Rows from block 2 of a small multi-label audio tagger, named by matrix and row number. Rows with one number belong to one neuron. Each number is 500 + 25 x the weight over its row's rms, rounded and kept within 0 to 999. All counts start at 0. Numbers have three digits each.
After each neuron's rows are labels from the 100 clips, of 14976, where the neuron reaches its highest value: "responds to" is what is common among them; "loudest band" is the band of the loudest frequency at the time of the peak. Only what is clearly more common there than usual is listed. The data: short read English sentences (LibriTTS-R). In brackets: how many of the 100, against the usual share in percent.
# fc1: MLP up (model.blocks.2.mlp.fc1.weight, 640x160), inputs 0-159
# fc2: MLP down (model.blocks.2.mlp.fc2.weight, 160x640, transposed), outputs 0-159

fc1.469:498486487488492499487492483506510521479517475526539529517516502469516536531486479451559502546523500502499510541457457502472465490497484517468534490521510506495515502464518510543483473519509494551524503514482544470507497503498470556456493490548505521528511508497565540491495478492492513498506468471502501504495504480471486440487502543511522549515483498487484464490464466519443496499491541490493514471539516500486502522498451507522513522521515528514474500491525443480552532529487486
fc2.469:504481457475463508471509512522504492492508487500493477485529474526468493512461499521530499513486489486504512478542527488490515472506522496536476492538487493465522509460500458543486517502534517510451505530458556511554495515509507478520454475516500466526447518525475509482547511514489530490475491518512521478508505450480517487492534453537534501503455491512446479538481473496535496504507491510484479532496533532516508480540482487507490511479502474476539496508496539501485504487409469
responds to: the word "there" (35 vs 3); the word "was" (30 vs 9.7)
loudest band: 250 to 500 Hz (49 vs 10.3)

fc1.81:504492486524542509560480492483417493529481513484496487472466552478459484474496490508479515499514546480535513510529538505494465466509525536487465525486511470490546479538466491533527500524494521509489502505497498492467488473503484479496480510542499480511512496482500513455483517515463484489533472486543490515457467482455530493497527491498469510522529505473489537542514477511467489540496507482478457522480541496559535537467510520536507492479466529495472526508494505512533528502499522
fc2.81:535493485490494532456503509485476493530468509454507503487497473467446513472461470506462558496490496498491453515505454472467492498473513482495518467484530566495526511555490516485497491484499508511410473519523466514468492465486437496505501508519472511470474512522508472512506500525478480490477481498487467543479524499490481517494510495536473477464495510512490510521481462506473542512477514488558512512510505501527509495506481505546485515474510511556517506478460512473457524490494482
responds to: the word "to" (55 vs 14.5); the word "be" (42 vs 4.6)
loudest band: 250 to 500 Hz (26 vs 10.3)

fc1.38:515507537507494508527481506500530506528475491502518512482518526533495482484485439502484501533532511537534469517502511510519497481574504475490520481531505503521527497492483463472456494487486452498498482499506509522442505512532490467499481476478483489465505485487505505533489510513461574513508504537512502516445517528525491464500452518526533507504500467503508502521551487497488523516440516532484478437460485491511504516490505487489455559483519510517471532495502444474478476530523502
fc2.38:529481485535522497527487498503498513462450522510450481519496476498480526537449490530474473500524475514480455518476532480469501510491515481484478517500479491466500465508490490493468480512508469495483545477546489513520531466488507477519480482521472527497527500524504516499483509475488488541512500540491477489501509525531502473451479461523532538537535518540532516537445477500512564467433514498523493515512516488503454546484516478491477471517512531507488483515463502522560514518499497
responds to: the word "he" (50 vs 10.7); the word "said" (29 vs 6.6)
loudest band: 4000 to 8000 Hz (30 vs 4); 250 to 500 Hz (27 vs 10.3)

fc1.24:475502507506533506519502503506472551490524504465469510467484567466480496521552529502530502460494488528532508508522491512463527488505520462476482504483514489535527519478519542522512496502483501504487454480475496460522467477542504512487507512493501475495475525482498465507507496607527479476496504498521509456511471489509536489534525486550511480504484527482483476472514469484509507496491492506512455533510515498519525500490462484526493476531470511539512470469477437529486523514494552
fc2.24:512477554551482499502497511542491534550513513518458537473497513534479449498487521501506508463516525496517514542472494514450519516498455504530512469500462467511541533495509494506525478488544491477507501492485509507552496515480508455472504483528518482464533487511494551498499502525435495495529513518513474498500552458502523491554484473519507521495524493491544498496496440509530508487500492510514539495531506456528477494512479494495481482527501501520483528513498531527507523485435463
responds to: the word "we" (39 vs 3.3)
loudest band: 500 to 1000 Hz (32 vs 5.9)

fc1.348:502479514534485505512509500515484545549480495516518492490535514504464473471440465497492494524496517511549485533508498494451489496590566518514491477494499479542515486492503478495467527510468477510498473495517499518449507521529484469516489494488506491442483487507501531499515561489502557523503495498491488482503542544512482493543484484535526509540492466484500482508495510465476505508467480527506489457490510532508498530453488497511441543487499516504497514486547456500479485495500519
fc2.348:513442532535482453495543506511469476483497484503465502539475480448487562489471492475486468542547501507489489482528528521454479509518533429514483511542471501479504448540480525552516516507494530494488519472526460500511490516481480464584483477483485526503552476501490514507482542521493496511503499513520504457533510503534514511502532511514495521519503505499541475493478483482518526484463496487520493492505519525531489505463506517541479517514504511506498518491501515529506492476526514
responds to: the word "he" (58 vs 10.7)
loudest band: 250 to 500 Hz (41 vs 10.3)

fc1.623:478475515498487492503465502454493538518468462512509534487483533544503522469510488500566478500480529547467485469526524464485464444526500501438469490560553476527498487529475521501499504530498540538511487510491510489456503495497429501546501498512489486493515469479510503530500505498494526525522516510503474490512517505496516455490506531472518514492474499503460496516510471501531503508450488504479509499501517451533530484514500485460488523483511525540472501477515490520474498541449533
fc2.623:496511495467509516522464530503501484485498540526474515532556509508538493490470486475499485515492482518532525522488524483509541488501497523492474544532506520461508463495466485461539514518499484499447488456478560519498486472481539550446472490482460516500500496533492537460481495501499486495480506508512471471513540509532488490493502482507474539504495518547485521439520519466519499495491520539516525545490562474516459485519504542504481518478530497472476490504462505532494525515457515
responds to: the word "his" (37 vs 4.2); the word "it's" (36 vs 1.2)
loudest band: 4000 to 8000 Hz (67 vs 4)

fc1.371:495499512479501500478485559505480503504513510518476551484509537485495503518479470521481458540512523525526485513491503528502453521489489461453513558483527486531527511476545482473487483499527495512467488468473489525515530531524479530485516489500495511509464472524494484486510498486521507490522458495494502514474544505461496497516522528515535478518484469448509482474515520467462464546480498459483502493468454533483497537478473497448486507501502533513475456480503427527506510550529526
fc2.371:488510474494492499503495489540466473484541505476511483486490549511517515482521503502483560513537499492493503494516490509523443459500469551486508569499536504511517471549490446493513495513521488480487491517487481505503559520502513508513520470496506503572463509500480531526504485515512506486544495508501522459501480459467463464484510511478542504535547515521470516512489488499512468477518525482504520469514517481474502502524507475501527488566519498447472559486501512484468470523465487
responds to: the word "very" (41 vs 1.5)
loudest band: 250 to 500 Hz (56 vs 10.3)

fc1.594:534468483502483540508463522479497510493508498474524478471483513522453470549498492513557458540493550500525517502489444480455470475581513495455483500493471474523483495486511504520473559507479520508489500482492481495453513501504513528507463512458501497496499534501505468503505545505509528505502478504544524488472499540500513486490528529554518491550465506496481508518512493476505493543443475517479454545509510539540520494488482488508493509504478535493497499538501481489500479497508528
fc2.594:480504485486458488473487491499484482492493513500519479501486482496491492528508490487487512515512495461497494461535515513505448487537500490518503480496452502521518481540506517468493473482535540481533460502527482546503489508507505536516522532506478502478449490487499498493494506484552467456486474556464502537477496478513508540501516495510514507504478534468482465467477512495510508534485521507463488483482522536511566512428530489503521520450454429550514525513511525471485439494496489
responds to: the word "he" (48 vs 10.7); the word "is" (32 vs 8.5); the word "she" (31 vs 5.6)
loudest band: 250 to 500 Hz (48 vs 10.3)

fc1.334:509486521517504533539522481498447500535503508513517498494486512546452474528490530513538456512486514508508506574483513466432426483519513503472507493521551475507481502534470455500540512502519535479481527504529483503480530521529483477524489485489491489472513455498499528479489501515528529505517455551494468511478471478480532519504507531506499485525498500462499495520475519571484482514513464506463480501469504499492498521495496501468454531546487523508491498527514505479489473510468492
fc2.334:499493513489447493518541506504485477505513444455527553538532470456502509528494478462499498512541514506484531502497480519491517526497490483531521500492482519461520488534490480540529532530486499503479487505511491490475495526489503492533492500515486507470510458493497511461515538522518542437561531453498515469470489481514486516527509526516491498541444540461532488483503545493493507519526527434500503503494511503497494502482520525543520499477503496507532504513527506460444489507536545
responds to: the word "he" (73 vs 10.7)
loudest band: 250 to 500 Hz (36 vs 10.3)

fc1.202:524539491488456472541543489479440515526497483551504476504479507521489489525483504508507515519543518488487533575516502507489482484505491481510481517504558508514488497486472509482486482520472513480517503461475475494495495511508466526498560543470504505494485492476501462494456506473493493499530454516526508512498506526460503454505512488525534471497472508443533537482501549531462470464500478465480514487479542525531485466452502502514475537473519490505466520501493491517504548539499492
fc2.202:461519484518512493515549496524496509489535495511477510480516496511501501459480467512463463495507495535529504496498523483488475503503496521480522565498512522501497540455510500471446522477492491543511470489479483520503516501507498539457512522477499496502512517534512509522520509499479457461510509493485516438498490521510479436484501585480504504492487469484492512547443456526518510494510493481468509492507455493475565479535503520516510472464481483476529527520506532529502543488551494
responds to: the word "me" (37 vs 4.9); the word "with" (26 vs 3.3)
loudest band: 250 to 500 Hz (31 vs 10.3)

fc1.328:502488515516516576520497457493515504563489503485511496493508514548477488482512484498535480539510523525520476540498468492438470481526504522446463489506492458530483502492490493505491533550505516515471478471517540551453544538524509479487499499503483511455475511479488495534481486493537543537496479540521505483486509502522488455520503518545486499511492492479481473536502501472509503470462507533469477506492517517522523488504492516489458510477476508530456486503499476496516493481508572
fc2.328:497507505508471523474501520538533502508487464482523502490470519481486531514501478467521471538529543519488512459494537485500516503464511507491544530465509508467529489511473499459455530541506496485510491538510511497477504483457437513519514485540455514455505497490530500535535540529510491495523529505486489491497505465513488530521495494505494492563473508489517475493495518483508500532481546504522489503451537533464501494508521538548562468445513479520480522509502512510445497477507542
responds to: the word "he" (94 vs 10.7)
loudest band: 4000 to 8000 Hz (31 vs 4)

fc1.561:483516513513498514489504506452484535480490487487480524485508532505499507469505533461518505494457503514505489479496509490477489466501545532501468521481524511503537504493475504467451493501496548518513444532505493494509517518444500522451509463499481521490507470489504487514474507486545555499537526536497492485485521481495465475513502522489490503513512518496458498465499436522508462534466467501500445527538507478553498501535467478460481522502502460506467546521506476514534490576512526
fc2.561:508496506493491522483515513484470497485507502524462460494485512496504486498506488482556526503476476555499515507467471488524517491524502458483449482522495543372472477522539498493530526471523522502479508477471529525481511499490491538473523511520517514529491510521534475503545544496479514479507488535513482488479514500517452491493518491466487518493500495505474551487486497493549502501493478514490479522554502486537472530537513513515515488521492436504503521469494522484510468512456503
responds to: the word "so" (27 vs 2.6)
loudest band: 4000 to 8000 Hz (50 vs 4)

fc1.262:532496481526494517485511498487504529522522450505497542490484496508511530479534515473512502497501543482506525537504499503472493518483504518508497557482518505512511494500506510484474506488508445497466491555480465461537460486503484480456514518510500518513518464451523487530495495510539536471546510500513500509515539515503523517475538488523505482452482456472475503540448448501471491504513515498518486513451491507496512507447458472517443496550477526521475514484547472546530481510537507
fc2.262:503505503473494486480511509498492503492502489467496500527510490467501494527530486473483524495496482596475514506475513524499514511505426553460505503526528530366489521497515505451484517515485507496518491468496519468481500474478485492494477534479490529547546488484499510488495490476529503469477527523523500515472467505481521501477498507497526510510538524522532515574483490514489497542516519508526487494507485506496503510509508531510494509495514463484496501474534479473450503521492495
responds to: the word "very" (47 vs 1.5)
loudest band: 250 to 500 Hz (44 vs 10.3)

fc1.612:489528487519498470490518498503530569513462521498493466552463536478491510498476517469525461483511537532496484513466525498477497507480530441464493513502505462504539511511513474473477461504477466549498505466495559456505505495502531500494465520470510484496492488526511443520489501480544497484506486508530555527489483524519458484515526482479527505520495460474517473490493505483510484508480527480499477511518490548508491525484507510459467514477477471482486544488571491510530537499529510
fc2.612:481470492477452521457512504502490471528484525482500495534515467491499489536502498493461517448558514463558506487499471530472471510467474479533435530477528480469471489476511471506537480548518507468497508482525515478473485454508523498493497492511506512493496524517482488514512519453481514531477476537505512483478493516463513488488496457496476517523474529514487477509556504514508501541488474537533473488483511512499496541465489450489519548505473500463466510503471536500519462511546482
responds to: the word "looked" (55 vs 0.9)
loudest band: 250 to 500 Hz (44 vs 10.3)

fc1.311:518475499485563485516484496495490495488507496515507541459525501506505520449522503511478526513513514498498529555516483478472435496510486451500513524535506497493520488478495508477525489527489466497508522479496508507485529532492480480503495482522473505481512492496557519476506494459531532527511488444531460488473516515526497526499510529511564489493537503471527494512505488481481489464436525473500465458498470501488499478433473539527472487512497536514458513527496520535504524564539481
fc2.311:498508492537546485522534508491524523523506514509522508496495545506510512512507525497547533477501493571487546499498483477492519513502486478491495519506543526424496504530515535492495523527527484505507440509497504536449515505516535516470513527512510509524517506513473490489491447541499480463517507521511508467511509468470486534448486486495525542485506477494481461547534490484522478482499486489512533526512513505529517532526501471535472491543486503531474473485478577463501497532479527
responds to: the word "very" (59 vs 1.5)
loudest band: 250 to 500 Hz (50 vs 10.3)

fc1.419:485467537462494521550468498508489486504497459530505469519492554530444514487463473504507461463540553521518530508479515514491464496493527487441475476482505482494531506519503501513480522504438480495545500463489466495485527460482493526512535479483509497436504499502487494510455489490508517469484476505482497540492460501499558472516537518507487522479473486508490499538498502488521509457523490494458504513445527538546507547510518500491500515485514470471514504496505464491494477486529510
fc2.419:463491504510517477506531560470512516524557505462505481531500536487504545513498489505543530505489478540488546537463513468544508521486488490495491508467520482456517555480510498507539517494548466499477496540516497508492525533473495510515497503525476534506532540537512460468498509507525541468511516459516448488547528535520489526523504497490520511523519512488506498517492504484504526508508495471509517553526501473531502526505552498470482495528517539549475501496467474486527510483457496
responds to: the word "to" (83 vs 14.5); the word "the" (56 vs 25)
loudest band: 250 to 500 Hz (32 vs 10.3)

fc1.593:471446529504514518483467494495500494514513519535458484536509529530493446475494506504549489499478525538461547511527500480502510461535538504481479510493526462573510508474529483455477458519511487481459507469483498501504515512542497514463513480540520535506487495503541457534477482481514499538503464504500519455491500490523532472534506521490511537508491488437494465506501519492490458500509483532497476532509467521514530504456457508459508506506492507469470462521522498529487492521500512
fc2.593:519495504498507506509502499562537509490508529520494514507440490542463492485532515516504531484515470537454500492545494487480495510506465483534514490488489514502522466533501525458501479480529457484478535445511462506517514515518507522500538434496538464562493548467539496537519526490509515518481505478492455536516537500514504513498518496522491474485489484472460520516489530460498490489525485473513471481521477455517459537483482491464475491504495505498532526499505477503463546453497483
responds to: the word "the" (57 vs 25); the word "they" (33 vs 3.4)
loudest band: 250 to 500 Hz (52 vs 10.3)

fc1.353:438467484479479481495486483524520530506488481532442485474533510507495486510515503485529460502502521500489522510534477523503477469536506554490499502518520475514462506476524476453517506528521483491501490515461530513491506498552476532490504494521501483516459546445583513486522518494517510489506468510518533452515502458503495503532493528480514528477508468451520477484499471532507478485513512502543481485483475486524477525438457506492502524498474495509468506508508540539497480545497462
fc2.353:517526506465546473493431499494491522479524521454471454523475466491506487506491504465498511491478498544498498482514533511531510523476491485495482493519459530467469473516503542488538527490519493467484493500531509469499524546517481442483532483505509476514489534497496476482483498534514492502501440450490510466497527481489547540483523495495493462480498551483488514538521507492539508524518506504456503479485478489522474499500475504509519482491547511535536540467532453479501543453487520
responds to: the word "they" (27 vs 3.4)
loudest band: 250 to 500 Hz (28 vs 10.3)

fc1.387:519491508521493496521448453496498496523472498461516505491505523479467529539471548526518500476532532472538538494497483528486517452507561529458479477485518509521478515515480552535519513523471511480519502505474478482507494477483518533531469467514482489474484495520502499488506519535487513520509476559482502531485478487476504462509509506467491448501483528473496495471493526469499470487493525529492457478535470457567492502460516509541472483488523476500498542528514478530479456498525476
fc2.387:481516482527509502464538537517513479504506512548483499557497481485484485486487476550490499547504508561519515476541481439509508544485474511527508492512501463489519497493515528487490524517526464557501478544495507460490488554503545512516512491481519444501473487505509484537499535497527504509471515501533523481518502484528492509484509527498530494518514473495456531550483531557483467519543497504509516503487481509499516553513537474508500528493514479516514528530494503564487504530514534
responds to: the word "there" (44 vs 3); the word "they" (37 vs 3.4); the word "was" (31 vs 9.7); the word "were" (27 vs 2.2)
loudest band: 250 to 500 Hz (48 vs 10.3)

fc1.326:536460547486498495502513485460513505515452489513512517511543554496512492504474450491503428515479525521483469490496480482503483477529502478434485524496501491525488501486487506494501490559474509590477493467499539504485477522500511503483479515495460510491516514472506472523467527539492551514514482491512522522470450511517510467506518517530500518478500481513476492491542455510490532511442485477514477525467506505491548520517502500472465510488524517499522510498506461495501484455537518
fc2.326:487490497463496497500467500515526527483486517500481492505516505505535538523489509490547528509494495499525502524460509520501506481498496556439514515529501536523474552473467530507504506508478496486532517530487553530505508490557507502501484493525522537481557467528434538501451486482478493480460514519515505499505520522461497530493494508473522517517468493491473491515469487478538528452496528510500483459492507471478437478503467499496479546475548507468518450479485511502547482497472498
responds to: the word "his" (37 vs 4.2); the word "he" (32 vs 10.7)
loudest band: 4000 to 8000 Hz (41 vs 4)

fc1.400:464513522467467523503466498518505508499507433509520484498485521533517476505463465486496455494517496508489526498449472537494478511510525517443517481488498511503519510502513540502503501480463481507491511532490464460504551452497496508567526453491501473470507484508495500525440496502537510466505468489477547497504474504534549460535541493517502559454488491524455515528505439493494502485505555498477508523482519512521524517489499510502498527501488487493540516462525476510503492499509480
fc2.400:476497495505487469491505569538514531512506483480488483555458498493516503552546511486485524511515501550513515519491503486507484496466486544503506478478516523467541527506485480478503510500503452469501534474486506482502481461450487484503498481505483514492459483522563466486498517496514472486483510506519476492536480531514470529505460498518549484503552502522505524530454493465454561535488527493509525509511469472507478475522531449472515498509524515540513502530485453487539521499510481
responds to: the word "to" (49 vs 14.5)
loudest band: 250 to 500 Hz (46 vs 10.3)

fc1.456:490524545469480506528479466495499527498463484525481485452496555485506529491506514477500460509492554533507521505527495498454473493497494503464470503574516496519499487493453514475521510518485495587488484503505495520473534554519498540498505443507501471470512544493497489556465538499493530466530500492504506508489495503494497468508541533473468479512500498483486485489482452507516501504507523530534487467485521476512474490510514473484446526480495526511488560467510510521485511506497509
fc2.456:474488480497515483474457490508529528468495497487519508450488525493519517483482457495463490497511533501492506520515539505486516502480458482511484482515528516509485469523472518508519494548480472459491527535482555534477488528464507518507487491474541501522528488542435489517467510486538477526487484480473497440465537497503493543503481488448503519515441515512504556475468501482498564468506463478507499479486493485476479479459519497482498512460495512480536537491493507537536480495521485
responds to: the word "his" (59 vs 4.2); the word "is" (26 vs 8.5)
loudest band: 4000 to 8000 Hz (28 vs 4)

fc1.0:487475525482492494544468506515487508492519506514514453483495578548490534458427455480537466476536546527511541516474521538467487502522504499468487472516502485479503495502529507516472459552498471518545472471481506483443535481487507514546530474507519471456505502490503508488475496492533511496517476499491530498464489471473536503520521516500474532529485455500486491528502503485462506524490492471498512462487526516536504503457515515513499518501517495525503506484514443486467500514506514
fc2.0:489506504503473482462534523457545501519490531469478472528475485488491514514519496524523524533446457524446486527461550456542475493436506491463480526487525473470560555485470495495513493511477480519471510496491502459531523546476477520509496480506484528498531487498463484491467515515564506502539511469518489491510496487507499533496520467495509531500486521514484491507510482516483506473492504491521525483495538452499545527515543494496514489507545517516470462504505470495532496503474476
responds to: the word "to" (73 vs 14.5); the word "the" (64 vs 25)
loudest band: 250 to 500 Hz (30 vs 10.3)

fc1.362:468523546481487445500491468485474481502486464496492458506506503520484514515515497493536479515506538510486527526486489478510486447520506532520532524500578475547498512502526494472498502482512477496489516516435483532519494519519506535518513521509491529506504530483566481520485519496524529492505444565494523465511518490531501489525508472515496507448478475496519470507504507527495489489507504461487479506467500440527512479436451524477497513525503483481472480478544509531489495525521524
fc2.362:528493494504481470474464481487483484552471498545459508527488487511465511476511483496512534527507491529537501512498510527527503528509491467545509512520552507519562462516438540497479494487500465484467492486536568490497497517497532474471494478489504487465474498507515475488549447529524520500509479498473531514481532498521537510499471493511504500514526538496512528506477544490491504487496504494521512510560479551485460515511525500514534520487531523556506518494536473529464524516485530
responds to: the word "they" (56 vs 3.4); the word "there" (29 vs 3)
loudest band: 250 to 500 Hz (41 vs 10.3)

fc1.27:512494490487506521501469523467445501482526506510535506482486504537520524461517484507527466490507524540530527523511487506505453502490477482484503522518560528485486456495506459476497501545493450509483527521478466479504489524498522501501503506528493482497487495490529473516460478505501525478552426482511461505510520500493510488522524503541550515497521454490505499550491510486483478470457508459548505476490470497489550484456471519499483503505470543515473498492534442524479490520544478
fc2.27:502467499516479483498513509480506507511536498464471489492506480493519494512513487500528482514470457499462548485478475482509510538474488497472491507538513505468480494509457528490513512531522520483511470465460538541477555460496487488509522541523485524504545480540475511518526461476483500472476536538544564519517510510523496502494481472477540481551511478532512474498504509552507465491484474497504555480535544542504483518516511531515488504530513485478426503485477538492477512497485513
responds to: the word "very" (76 vs 1.5)
loudest band: 250 to 500 Hz (59 vs 10.3)

fc1.599:533464503483466523529523519524503503482479517457535482443490530533455516512486498502518476510524526511517569507503511514441457488511499490504530527520488463486508537509510490478512477522529494494519489446482455521461525500482497484569548474479534464497493486513533494486484555486530533497513470502478513494500510472490512473507489498494483575520510494474512518553492488488477521517493502519502496499504534512522511476457471498485500486526437528481473501465506499518518462475516509
fc2.599:534510467448439473490508519531544501515511526518487492488488462463475510494462503485509508527475498475527483499506487471470485502522542464534452491490520477470520506478490507477521484502520484522506503478484490471513525455538511486545510492504497463505492541481507507517497478458456488524477551521520495534542549514508437514489502486471515498507496516532460490474478513463508497495534485529495451518505518476500467503505491468471457512552478501524498447520457534462501485495466511
responds to: the word "the" (55 vs 25); the word "to" (33 vs 14.5)
loudest band: 250 to 500 Hz (45 vs 10.3)

fc1.106:521465514520492503503537486493486550550492490522507519522466503489496468508459460500501474530474551522455537499491468514503461480507509486473513520482512466525508497496510498460499512498486566502514509516472482525499524515506504488513490509487511533505510491487514505497453506483529498446506509546512525503510478536471536476501525485527501523539447492454524484519432505537481489535505466452494513472474489536569521544446489477466499510493494488497472486511520494497485523514511554
fc2.106:528457474520530459531498506515460471577550494473536520492502485502486517506530450514501485541487523519489494520506480482451506488465514507513494479510535483468500503520479467490517519535505532525504577513469473498492467501457525536484520493522538486531492465496533492530502503469480493463516535523495472486497516479506492501477522513465496493542444526490520525495503519494488474513505495489494500539516505466496521478516523489471502545568483525515529546517482492501540474526504518
responds to: the word "the" (99 vs 25)
loudest band: 250 to 500 Hz (39 vs 10.3)

fc1.566:496510487501500533523483524490472541514496480541475501472523489466476486511514523518516492512493507479508528525518507495509482486550497518476483536518524479547516483511518513451516524493514483499479493502460488478483460525510519516548523523493462470491499521472541508448503502519513497483540455502527488465508494524518512485519512497509467572481513496466521513470535481515471461461510571474523506478497503450532502535440430530493494540504489497490454499542500492515485477524520497
fc2.566:527509504480537498531503496486500518521495522478498465526522436507495447515492445475483505516502527487514489478480534502513519518486497471543477505493474497532488497516509589485545506519525472489494495496513476534467543495535496544491487498501511484490527525482471483487514457535529482503528477504506528463483477526512568544483474514453506467550503474469473502494554496514496507493497537491511527495542497497502486544493518480510515468523513538528501558475507493539503519488511521
responds to: the word "they" (40 vs 3.4)
loudest band: 250 to 500 Hz (45 vs 10.3)

fc1.5:533515472543536510521518486522510539542471484441469504494503512480502526528525516447503504511489506514507517546489485503470469503519478523441533563518499497490537529464506524460554485527508444478492468493477503527510509461506444510473515543488455488505448538477553497507501488527507486516491507467504492475470503522508514484527531522552532507481492508453523498530512468502507481464488526487533482475488510478495473535490475532490493477544488505506496507509486493490501505505524493
fc2.5:507501533532502497541554493520547505490514498517488539521530525516524488520491453485496476511465472503515521546482500518523495526496467471506501490543488483480527488541499540492531495491506507486494488543510492519521542528510484510528466517519468504484536509510533525530464510545490572504510485522460527491516516522467509500494493464541514465527512544442527523553528521502496499490526529529501516545509501492505499510489476438525485539476512477515464511537484477518498489485492553
responds to: the word "to" (39 vs 14.5); the word "go" (29 vs 1.7)
loudest band: 250 to 500 Hz (34 vs 10.3)

fc1.359:527513511509498498476525501452509539501478491518527475494526553499485498500461509483505478557508514491499489487516493505474469448545509471456492482504480508501476473491502511482474535547532512519511500515492550529433525544520494493488530482463474502493499509487502459522452586511491516516513471514488481500484492544504492462471497504486518524529487508524463493516515494468501503484440519505511505476494525501500566478493508468482483542492470496498490532502531493516491462511533561
fc2.359:579465460493478498487481516545494502483506521504501502480515510461529538490493473446501508518490517521520468486476554485472495456514501486487522502511487517537541524504520515501507523544456498501475510483498534547509517495484524546486448497488499513509506488512505538554454505510513495510464503476468523539537561491523508508510512499480510557536533499504479492499524505499510541499488536495551483551492541481497469510469493483518472504483505499513466517478486484476535527527513543
responds to: the word "his" (27 vs 4.2)
loudest band: 4000 to 8000 Hz (41 vs 4)

fc1.282:526482493531477510559507498474476536528464486500492509484506495506505491495461475502489512480518530522463538499504481470514499459475500526479476502484561422505502482473508502498493525539475456488490506518483519494462497506533506515536470525490501502498452475481576503513496483495506489492517505511520511452478544504553545475525547478529463530501508483502531499505534504492499461468535512496500519463496495481515476519449497475484511523533485461475476479541496503486500480513563514
fc2.282:557487531517479488513508501510516501502477509494466491491503492474501483503544533548445480501531471554492481512540492495509502504492489520496508483508495474465477488536502522482551496475505485501495498485479522518509482517491523484487470501494492511561473487529482490498521530518493493454499455502498459474428473515530494509505519490486501475479455546450504497499513530479507488511533477438505511475500526533509444497512484496494479506487525477502501561491482431483461529475508435
responds to: the word "the" (64 vs 25); the word "said" (31 vs 6.6)
loudest band: 250 to 500 Hz (46 vs 10.3)

fc1.122:456502492524508529533467530523502518523490505467496480502509519498474473448508503469527502486467506476510505547503502505493504472502540473496456556495554491514560479537500498489527480496506534466505538463471467484510492492522509506518514523536486513483510521449495467496489476543512510505540505502521535472528516502501495491532495510510498472513480506466486469491496456544529479516453471512530440483455493498510530509459480521539472471530457512530499534474521469548511531504477502
fc2.122:485462487484466522516487510470475496525505522525524504494504511523471500525503489526500519495504522501507477545471530520500484529526518440525523479523476470506499525470529488509505499484548482483517523515518515483536567566484498470479534474520464507514506525491531483480490564446484496510497506538493486489477511483554486475522506507507490535481499493501551487484490470489509501491457534478517516504500470527481504497485449455503515553466461483532478466531447518466474541485488483
responds to: the word "we" (48 vs 3.3); the word "be" (34 vs 4.6)
loudest band: 250 to 500 Hz (34 vs 10.3)

fc1.385:538456503534540527507494532486502482505533488495480474453512512534527492552532488507556509472526513483517543555500452533506509523495492523489500525475493503487503493513520483505477549492501479501476473523500508489469515531565512521506488494500514484473490480481484520563495521479523525471531460501534518487504489526471493501470517488507495504529471476491475484529479519549466486491456514506482507523475481508501531507422457489504469466530478478505481498484541465515508446481516479
fc2.385:429529515514520510480503468511539512527465492495521528539470516499509542496502479474481516500486476518517535510498508531507515510514483502500448507497511513516498494535524539492530521509502493499566496485491489437502506409528455493472523534495499525544505527529488528485467467463471517473476499543507488508513488518465495518515514479494526514506521491526512463490479496535510456509478454532478539494479494502505527452525529523493523486476482511481440483485508518499465468528499511
responds to: the word "very" (31 vs 1.5)
loudest band: 250 to 500 Hz (48 vs 10.3)

fc1.635:495480486493532542508468484518447503543532501448500461490506519545464469478490468493525526469493491492505528513478485480481496457501556479478454549473537498531549507525502508493502492524471497496489508497461495519527533518531534488505549483525517490501503460496487510532476517520529526500543502495518487477515511498491518476501533482510479483532512474497480503505482474537519494487462481487506458498485506546515542486435503498514453475510465534496501566477559510498516500482516481
fc2.635:462464495521500457507507508465511511537550516513493488474519538494500498480480490518507476493504552509491508528501559480507508524533516504529509524507483468506460488518450503494519513513545487470527512499459510528488538559470489500511502426541475498481526513485503490474528550462495522476476492457525502485474501482536508464493490539494458530536498507470503464492489475500512530513491546473501492529499470459539486537507491466472526491498505502514514488489489472492497562457536502
responds to: the word "we" (94 vs 3.3)
loudest band: 250 to 500 Hz (36 vs 10.3)

fc1.34:501468530478534514522503454464487492495523517514494446496502491437491556515501495454505499501502515526504541524511490550508482465498499500465507524501502470475456512517500465530477506501467517500508533528486509500473508518483513485489507531513504515470497483470498447505512507483487526470525490490500514509507456493563528474469517575524536539505491501523468475505530456561479497524473477469506499461476500528494517555495474493524512504543496522463523489478522481472481535526535505
fc2.34:427518516493494504480490536474506550506504521478523482546522485524490490491492500482528490524507489490498517512506490501494504485464449511502483528471496483486529458506488509512486536456505461540475486478491492515515495469499507518519533483550538460489477495459522461479538470512525519514508502473537496498480468497502491492503496453518487552490481515506514489512505493478486524467524500546523476443517485454495490522508525511532508538511477470515521511499486554568578463517465514
responds to: the word "so" (63 vs 2.6)
loudest band: 250 to 500 Hz (26 vs 10.3)